Weights of a small sound classifier.
Model: norm layernorm, activation quick_gelu.
Training: muon at rate 0.016, held-out accuracy 96%.
Data: trained on short read English sentences (LibriTTS-R), 26041 training examples, 53.1 epochs.
Rows from block 5 of a small sound classifier, named by matrix and row number. Rows with one number belong to one neuron. Each number is 128 + 32 x the weight over its row's rms, rounded and kept within 0 to 255. All counts start at 0. Numbers have three digits each.
After each neuron's rows are labels from the 100 clips, of 14976, where the neuron reaches its highest value: "peak in band" is the frequency band that holds the peak. Only what is clearly more common there than usual is listed. The data: short read English sentences (LibriTTS-R). In brackets: how many of the 100.
# fc1: MLP up (model.blocks.5.mlp.fc1.weight, 1920x320), inputs 214-319
# fc2: MLP down (model.blocks.5.mlp.fc2.weight, 320x1920, transposed), outputs 214-319

fc1.59:150098134066132142129201166126188164100137134109134158124116108131165121088140152114129096174158089162100157118161155120109078125087198180129173121144128178084077128145141170103073132085127079076090152147116127115116148121073123144107127159130111159158157104137130177145081106077135118075077105101136138140134108181072
fc2.59:093105133127130133155139111121168137168116071167057143177120157111093145142114120169077178090125067075147107157105096171185147162088075157154031098145106115134189087126121148155116127139082145122105081192154172129134135121127141114139129135149131109140108150152190083110136112149130148176185105157121154127085091150127
peak in band: 1000 to 2000 Hz (49)

fc1.389:150124127123117136081161148096121127125138178054126104169111161145153108131115173190101097115104171085140171131128145105125088075132081205172109127115126121070106165111086118092109091103126096122164104167109101094146116126167136123124113165144115180111146128177084154113136127086187104123126124114131170168121135128084
fc2.389:110146121119124103129117108084111117135100138131103105140114178132132088132104141164143066151084139140073087149082094141135190181137131141109125063129106128106135125151134108122129130098152136157119113152132135127126195159180116129148138127113115100094095075124139135113174077157134139148098186080118137074180154081149
peak in band: 0 to 250 Hz (100)

fc1.133:166122080145139112076135047105116110114120086111144120136098166135106205127094163136153107141131084141124130100124103098113107117126199151131118188072137118136106075115162165106130105105074102134145097143111131177146166146166142130181169142145157121107142104097151158162128082112142130117121151159156076162092167135103
fc2.133:119095107128133100137221081164143174127166080175082162116084124119116124060083156146117151177177174125106115126105080097143123118106091056129128141151124118117139111092152108120091117140158154136107150126151102161132124161144100115149063099035127167102147118160133135122106103190149156106183099115070115140110107130128
peak in band: 1000 to 2000 Hz (68)

fc1.710:159098138125161123112126161109179129149160156157160101090161114147156094133127039115139103118118070086108072121163090122130161109145185106119157117073027156133160126120113124093138134115117104106085191149109177068106171128085096121124132115105085089152127147097131114129123148137105121124111135150128141127115116117135
fc2.710:053150131086087134156154135088141112159114121105131135136146081080119073112097177119107134096179133148173123114160139154136103131135100152137152167119127127149116119131185081131144145110097187088150092146103130168155029113170112115099114091130144149120148079196188150110082095077107134144119113104164104133114211094153
peak in band: 500 to 1000 Hz (69)

fc1.252:138105131101088160113149108138083167140111111127143156161148151099130137148100153133118128154156095127164121150125181105190160187157174141168111090095151114125173160150112099174114115047148119133135121106028132150096059144122126107138085176124063105173125190095137163172104147081118069096139141119156144083163161148103
fc2.252:092076136129127129181119150133157096151106097137156129110093049162149131146146115079134144156161045069142151155127109136088094048164095125095164148098137145130161093190124120129161146130116176101138118131153132122098095090119172106136115159123083156063101152122109157219091082123138104108133148117122136149146115124131
peak in band: 0 to 250 Hz (100)

fc1.748:120117105125101088098129129133134127134145143192150095157170124137129135132099128130143117136097118087134079065075099088091130083081175151149152203114047234116176088152126149153213108098123095077090112139112151117053131155140122151121108113132197176134134136169115179094215056127163129138070166153143096129152108128123
fc2.748:145173154132092116126121125140107071120062143105119152184139188167156132129141143116093142184153063110115169143150149122178151150125089130127163073111109141158140086128149126113112114162153153151142122079077106175115142120209192110127142088119072113112171116127161134114076110061109167108108069111128093113151151080174
peak in band: 500 to 1000 Hz (93)

fc1.14:174168086102143131113149093163099147196158104099103170090208109115147160113166117146116104143117101122081101174167118126113163156138125123175139189122120190137106156101111110116142163104069109182128158103107122099122154152112122103088118132138112181163105141123085169167063132069209124156140177145113154142133067153069
fc2.14:106136191118168098124113178047155126146158132147141163123089154142150087098089142117174142089073120095096101120118069150075155159156177117086118146145150130101173083120085142142159136129143154087147072137114090079142130135143149115151082102117162141148152129100112159049089132091135128130101111096125135128100068126140
peak in band: 500 to 1000 Hz (62)

fc1.715:074145163133163160107093156126088129102090135143078167090163128131180143124099152088057071170161188153108108128106160159103132080148137162134129139157112101151113142142137160150121073113155111165068109111189133108144122114146214101148121084142150123101143089164019132096146149094149104125106131190130103163168198108133
fc2.715:118141070097128154103137126131143083171097123163106166075176048173122191118115103146103165177107093105137188130133130124131106098164061143131185189165155141130139162155119117165155158126121095151158174122115055145161104086119158147144164141133108167120140148046136166100101135153109077124129161102145148108150138127117
peak in band: 0 to 250 Hz (66)

fc1.316:102104166140127100113121139167143187157149109124135153117110113118118107158163132114078106143103118133064065132089136138174187183065119101130119146150067139158119191112120078130135110083111157119167131171097101142115092148151115103152084153129164100113105136133149181071177103096174107090130084106168139144083119111149
fc2.316:165188143103120162130166094092115088091118120130173120106131120099123074136147164088122144136129183099181145117075151135190132135093126197133087119089094124083106127072162096144040092137149180152122065130094118147134140124138106111171126150154159105095147104163110124203104157106180181137121118161186119098102116206105
peak in band: 0 to 250 Hz (100)

fc1.345:148140066149170132059123170166077154126149155148164097096153097122083108149100121074190159125063146080127107205148055044115156173147133160119196117068137128081129113106133176115154116161145122159147118028127146129107164142129146156121103113129099108175183128091153140185125122183124143133094135128132124081077162105065
fc2.345:156177151116153126129182168028163098089144100133043155124134142114167111132120130124095152119193154160140103128100146106130102118068107134134126093108134180118086115160129173168124126074108123114122126173143116187164099144115155130143145134119118071142102126142089126131191157098101158117102131098135066120137151117158
peak in band: 500 to 1000 Hz (72)

fc1.213:180144171127152110158126091038150143111120125130138084093144120130118137159076119081156071080128098131129137117132135121146163077135158197164109150104136148152100134132165105062195082098166107105145120149138139111118189119173105142104124102148073112080131128154136170147168172163138148088157168134075162117141101109172
fc2.213:141068161104167156087127133095122130134093081129133109136108156174146227130085157143061159159056150092094127116067117094145154142119120102128178178162066146207077111135129102090166104153093078159078122113071150177150134102188102123159096128083152163118127114108105161159139157187089135141092167076114123167128136125132
peak in band: 1000 to 2000 Hz (98)

fc1.625:117163175112140128115138151154145148110167154151121151147190121098077070040071124130163123119121114136153153100162082073185110168172127122061185141100094095123063181177180157088150119155104105075124116059134091087119162112171080100131133154107129135132145175194191163149099126119066136132136160105135147185123083082128
fc2.625:104117135077128111104121152147135133136142122136111117113167101115153125076138117116082137178160119115088103129111138131126170118170139122095130177145149122129134157156195085126173086145087062151097094155160033159128217117123113087179179169124038144121180143100128141158169087095131138128124115136139154141120132164141
peak in band: 0 to 250 Hz (72)

fc1.433:199123096131139141133097129147156112129084158105089149144124155111132100133165154133073084134127137159120106107101122137192080077117128112206124123157138204114193107113111166099169130157145146053120051171089131109096138158112108131051159067137175120095167134121129146116092114134176132177153126113154167085116115085094
fc2.433:089147151100147077184114152154106053124107070135077169113128129132137182105111120090094123142146172125170193101200183112101152064060143125125128157113057197183124141115204170090158105092074158143097113126114095085143141132141211131047142138152122106130167078155080111171093152136130117077114103074131149123085094146117
peak in band: 0 to 250 Hz (100)

fc1.76:178160094168149098141091090173096109123161094091122124140132170103082147135124162180115148142085141147123159155092155137072096149135130122177112159131128121078096148143089168102118174147159142128108068146131156081072178116119159087141110209104102137134088083149128096205148136144095086170136177121116167140139178157122
fc2.76:097164050159149121087172093138141094075177125174160147126115113171105099096173183108109132127162177084055131152093129098104100150119100109159130114171212098140145110073131115123101122095079077149149157145127155136099107080127112074190117129137102093150132159100224186190132089140113157130087153073143141132141143088127
peak in band: 1000 to 2000 Hz (93)

fc1.722:215140161124106137132140091064103144110154099102130102110102035162104078157112082099151128101111139131144153159104121129155036110140197153184144089102134173102156147104114159119067171116056098124100142134126054184127166113096153120196157091125086106151138146102122145118188094120091138174078147134120065135150139094126
fc2.722:100170105116143104126162137085126140135143110152072136141148164079127181137086116137131121158126067114116114077125157161149103086106063099149103160106145065165085135127104147094138153165127080130145122125122193147156145090127132160145109103118183133149157118109150144130095151087116189132138138155154117084097108141113
peak in band: 500 to 1000 Hz (52)

fc1.371:104101115146123144173148062070118127185129125107098130098111163097105147161129138137117093122139123171121088147161007099117162082087134076127121201158124111122154135194115134106140196138192113110068094148165114132125139151043147089116123158157166116136105186136135081124139148138125156095100193105148112148103118145142
fc2.371:152150126119096075139104222113136090138118110116077109140134116136109100094144159089124114158105121102134131051129120124155142057128110190134107107131103089095123062127157167181131123180155169101111134080085049096142112118118134128124144172098111128117162083177119178096199094108118154122145083119125119109171132171191
peak in band: 0 to 250 Hz (96)

fc1.653:111078138120150087117043093125159160160091117110134130111134141102119153104112103089104081153121127103068133104179143112138137176141152153169120107118094140140094123081103169089117169067097129143145160139129149092157130066126125137141103170116151147125132161063135192109153171078158101111133123102116066163097158121130
fc2.653:125157101099166154173178143107129168183051151141121157116096137164123129163197116143106158093152114162137108124126112043077130102189080063056194093123055172133121135172113122162178079113119150133115133055092088130149120088145149119160172117107134176099104079189110111095132084147075136100127125162093170140021099118108
peak in band: 250 to 500 Hz (61); 500 to 1000 Hz (37)

fc1.439:131113096198140190154138143178146157142134121171143119070129204116085174104128135112090150088104125125129068170094164197118163115087170125206126086094122121127130097174110142097101123102159151112106205113142142108090150184095166141102095161085143212155105133128132165140087121096024067175141119153176125167101095172154
fc2.439:064170176126128130065109133126139174094124072198138199160154146047160176174190155154151069158116062095092120098144119061081124150171093143152114128185180110151133155161118120153069119119083131119116098111152131095110071134125117113128090118183133096087151166116174087137139154112180139094114173124128150096078087123133
peak in band: 1000 to 2000 Hz (81)

fc1.407:073161165113103163134097178099118113096115151133153149152135133139172096188154087114080108153131134089153197158130092136141091090169113189138108144092095172059135186158190112112131116128130132188112130152118083070136083185147098162132128113151148109105152117103114125087154123101132097170077174107142108143182093125140
fc2.407:204226182102091102112076118129154097121086074143139093155073097128130153149174105160144160124144136187160095136096086128134126062076111078166151190146158167150191126157164126144142128141154122115153143138126124159134147122092111095152127126135183120146173134148109160147129082147156107078129095076131121111148141186109
peak in band: 250 to 500 Hz (61); 0 to 250 Hz (39)

fc1.123:143138171114110101164144136085121115110117112102173132131168130174168136183147065198136069087192136128134137111193151110082121140169136104122109128182096194156128131125137181152110103156135180165159149102113099165089115147135093164060097105124104112096207140117055107099125138088161126101118155111134104140158146153068
fc2.123:162136109114186101102070111138107048128114169209172097128111120126122124099065179151162104131143151197082138085117140148142104127147159124059117147077097130140154111135156082064123121169174082057125079155153102123135140107165108192110110078132187081152085144111133138117151060090158086181101114120112127179129099116132
peak in band: 500 to 1000 Hz (98)

fc1.587:154141110141069115176160123100126106122162117070151082122160120157123150076087104082138080179075187143166161190119105111118116115105171097072179118183216164085057135087133118112112073184118157137137133059115076146128131083127109139170172124133112091118108153112077099128081164156077135159116145176149113135132147082091
fc2.587:196146122124137088100153128151125089086101085128124148099130166102132148140125137107077138116115124127102147126165131147099143118092101142092126128088151127141124115099133176143147109120112118137123140121096208135147072080123133106074145094124114159106090103158114125111175141133097145138161109096165177144136075137130
peak in band: 500 to 1000 Hz (40); 1000 to 2000 Hz (32)

fc1.607:153171118151073139109136127064150144125103126128139146135130139113094094076093144190100087143141127110108142140189023128078165092133122152142120181178095121174138180073123170130145150106126102101098115100097089133134136151139197069118156172149094142102167129116145165079090099085165103138140172056151137147148117159107
fc2.607:120141101162126118066153079175123098136212153080105163146036139087145163107125105142156148101120110130168125173087115086115143213124140106091150151147114133136127059086138126146213107127150148091177133109063152128100126126121152131144117149142201101108174128096127141137138177083120157089176104106129176187052131176141
peak in band: 250 to 500 Hz (100)

fc1.605:138136162166171161114121145131144100132132090134128111082127103093125098154133114044094156104139123087122182148091174161143087120176129170123089100171113127156138192120157129150170160116092125166128153081153107156166149126165151115108128139146118082102114100176105115149103214117109107113140067114103079086130119088101
fc2.605:111124110125072126115116130199104140077113126140131143123114151167181147122163119096158160149121177153134188138134089063130064085162122113100144147136119152110118080105088165082172122114176082102124153132109143086093118028096142123102138102144100130081167090126116089167110083149163158151112120179196145129095141158155
peak in band: 250 to 500 Hz (90)

fc1.240:159102123163145152112100121105152142095128170142106098081096156102157149149158112210142108123145168092134075110130096083095126148140085160133086135165144188233129099168088105151108121169152120097170171117128132138117142071168111184101115139142083172107148127183081163123135105168065134095130189132132172089111099082148
fc2.240:121123123218170119152158123165155098143201112121148114155133183101135087118181156078112072103148120144073142171092163125168099102061103168148091200114145124131090143158148085152137092091098121141137077085049106165105140163099134129125085090118138187152132179108187099143190131129132102078115088135134079097171082100128
peak in band: 250 to 500 Hz (69); 0 to 250 Hz (31)

fc1.428:073085152127099125132073138071098133149194111156098176154117126098181151123107162138176108080128127123125110117153067169161093138153141110162181164173072120089155126081130122152119094141153069098103058160096151116119116155123128192178080105162155119146083143159117122191098110096094102127141172083119155179087159113169
fc2.428:148117133166161161128147169100099114153086097147135086111170096108139127132167147111104152061113139090114087101116114157121167130136076177152138104100112059208133107175125095089107142126153066060148115059131104130163095152101188097113179177089126097109171073123106183142087122120123103112178147089139128122091059136093
peak in band: 250 to 500 Hz (35)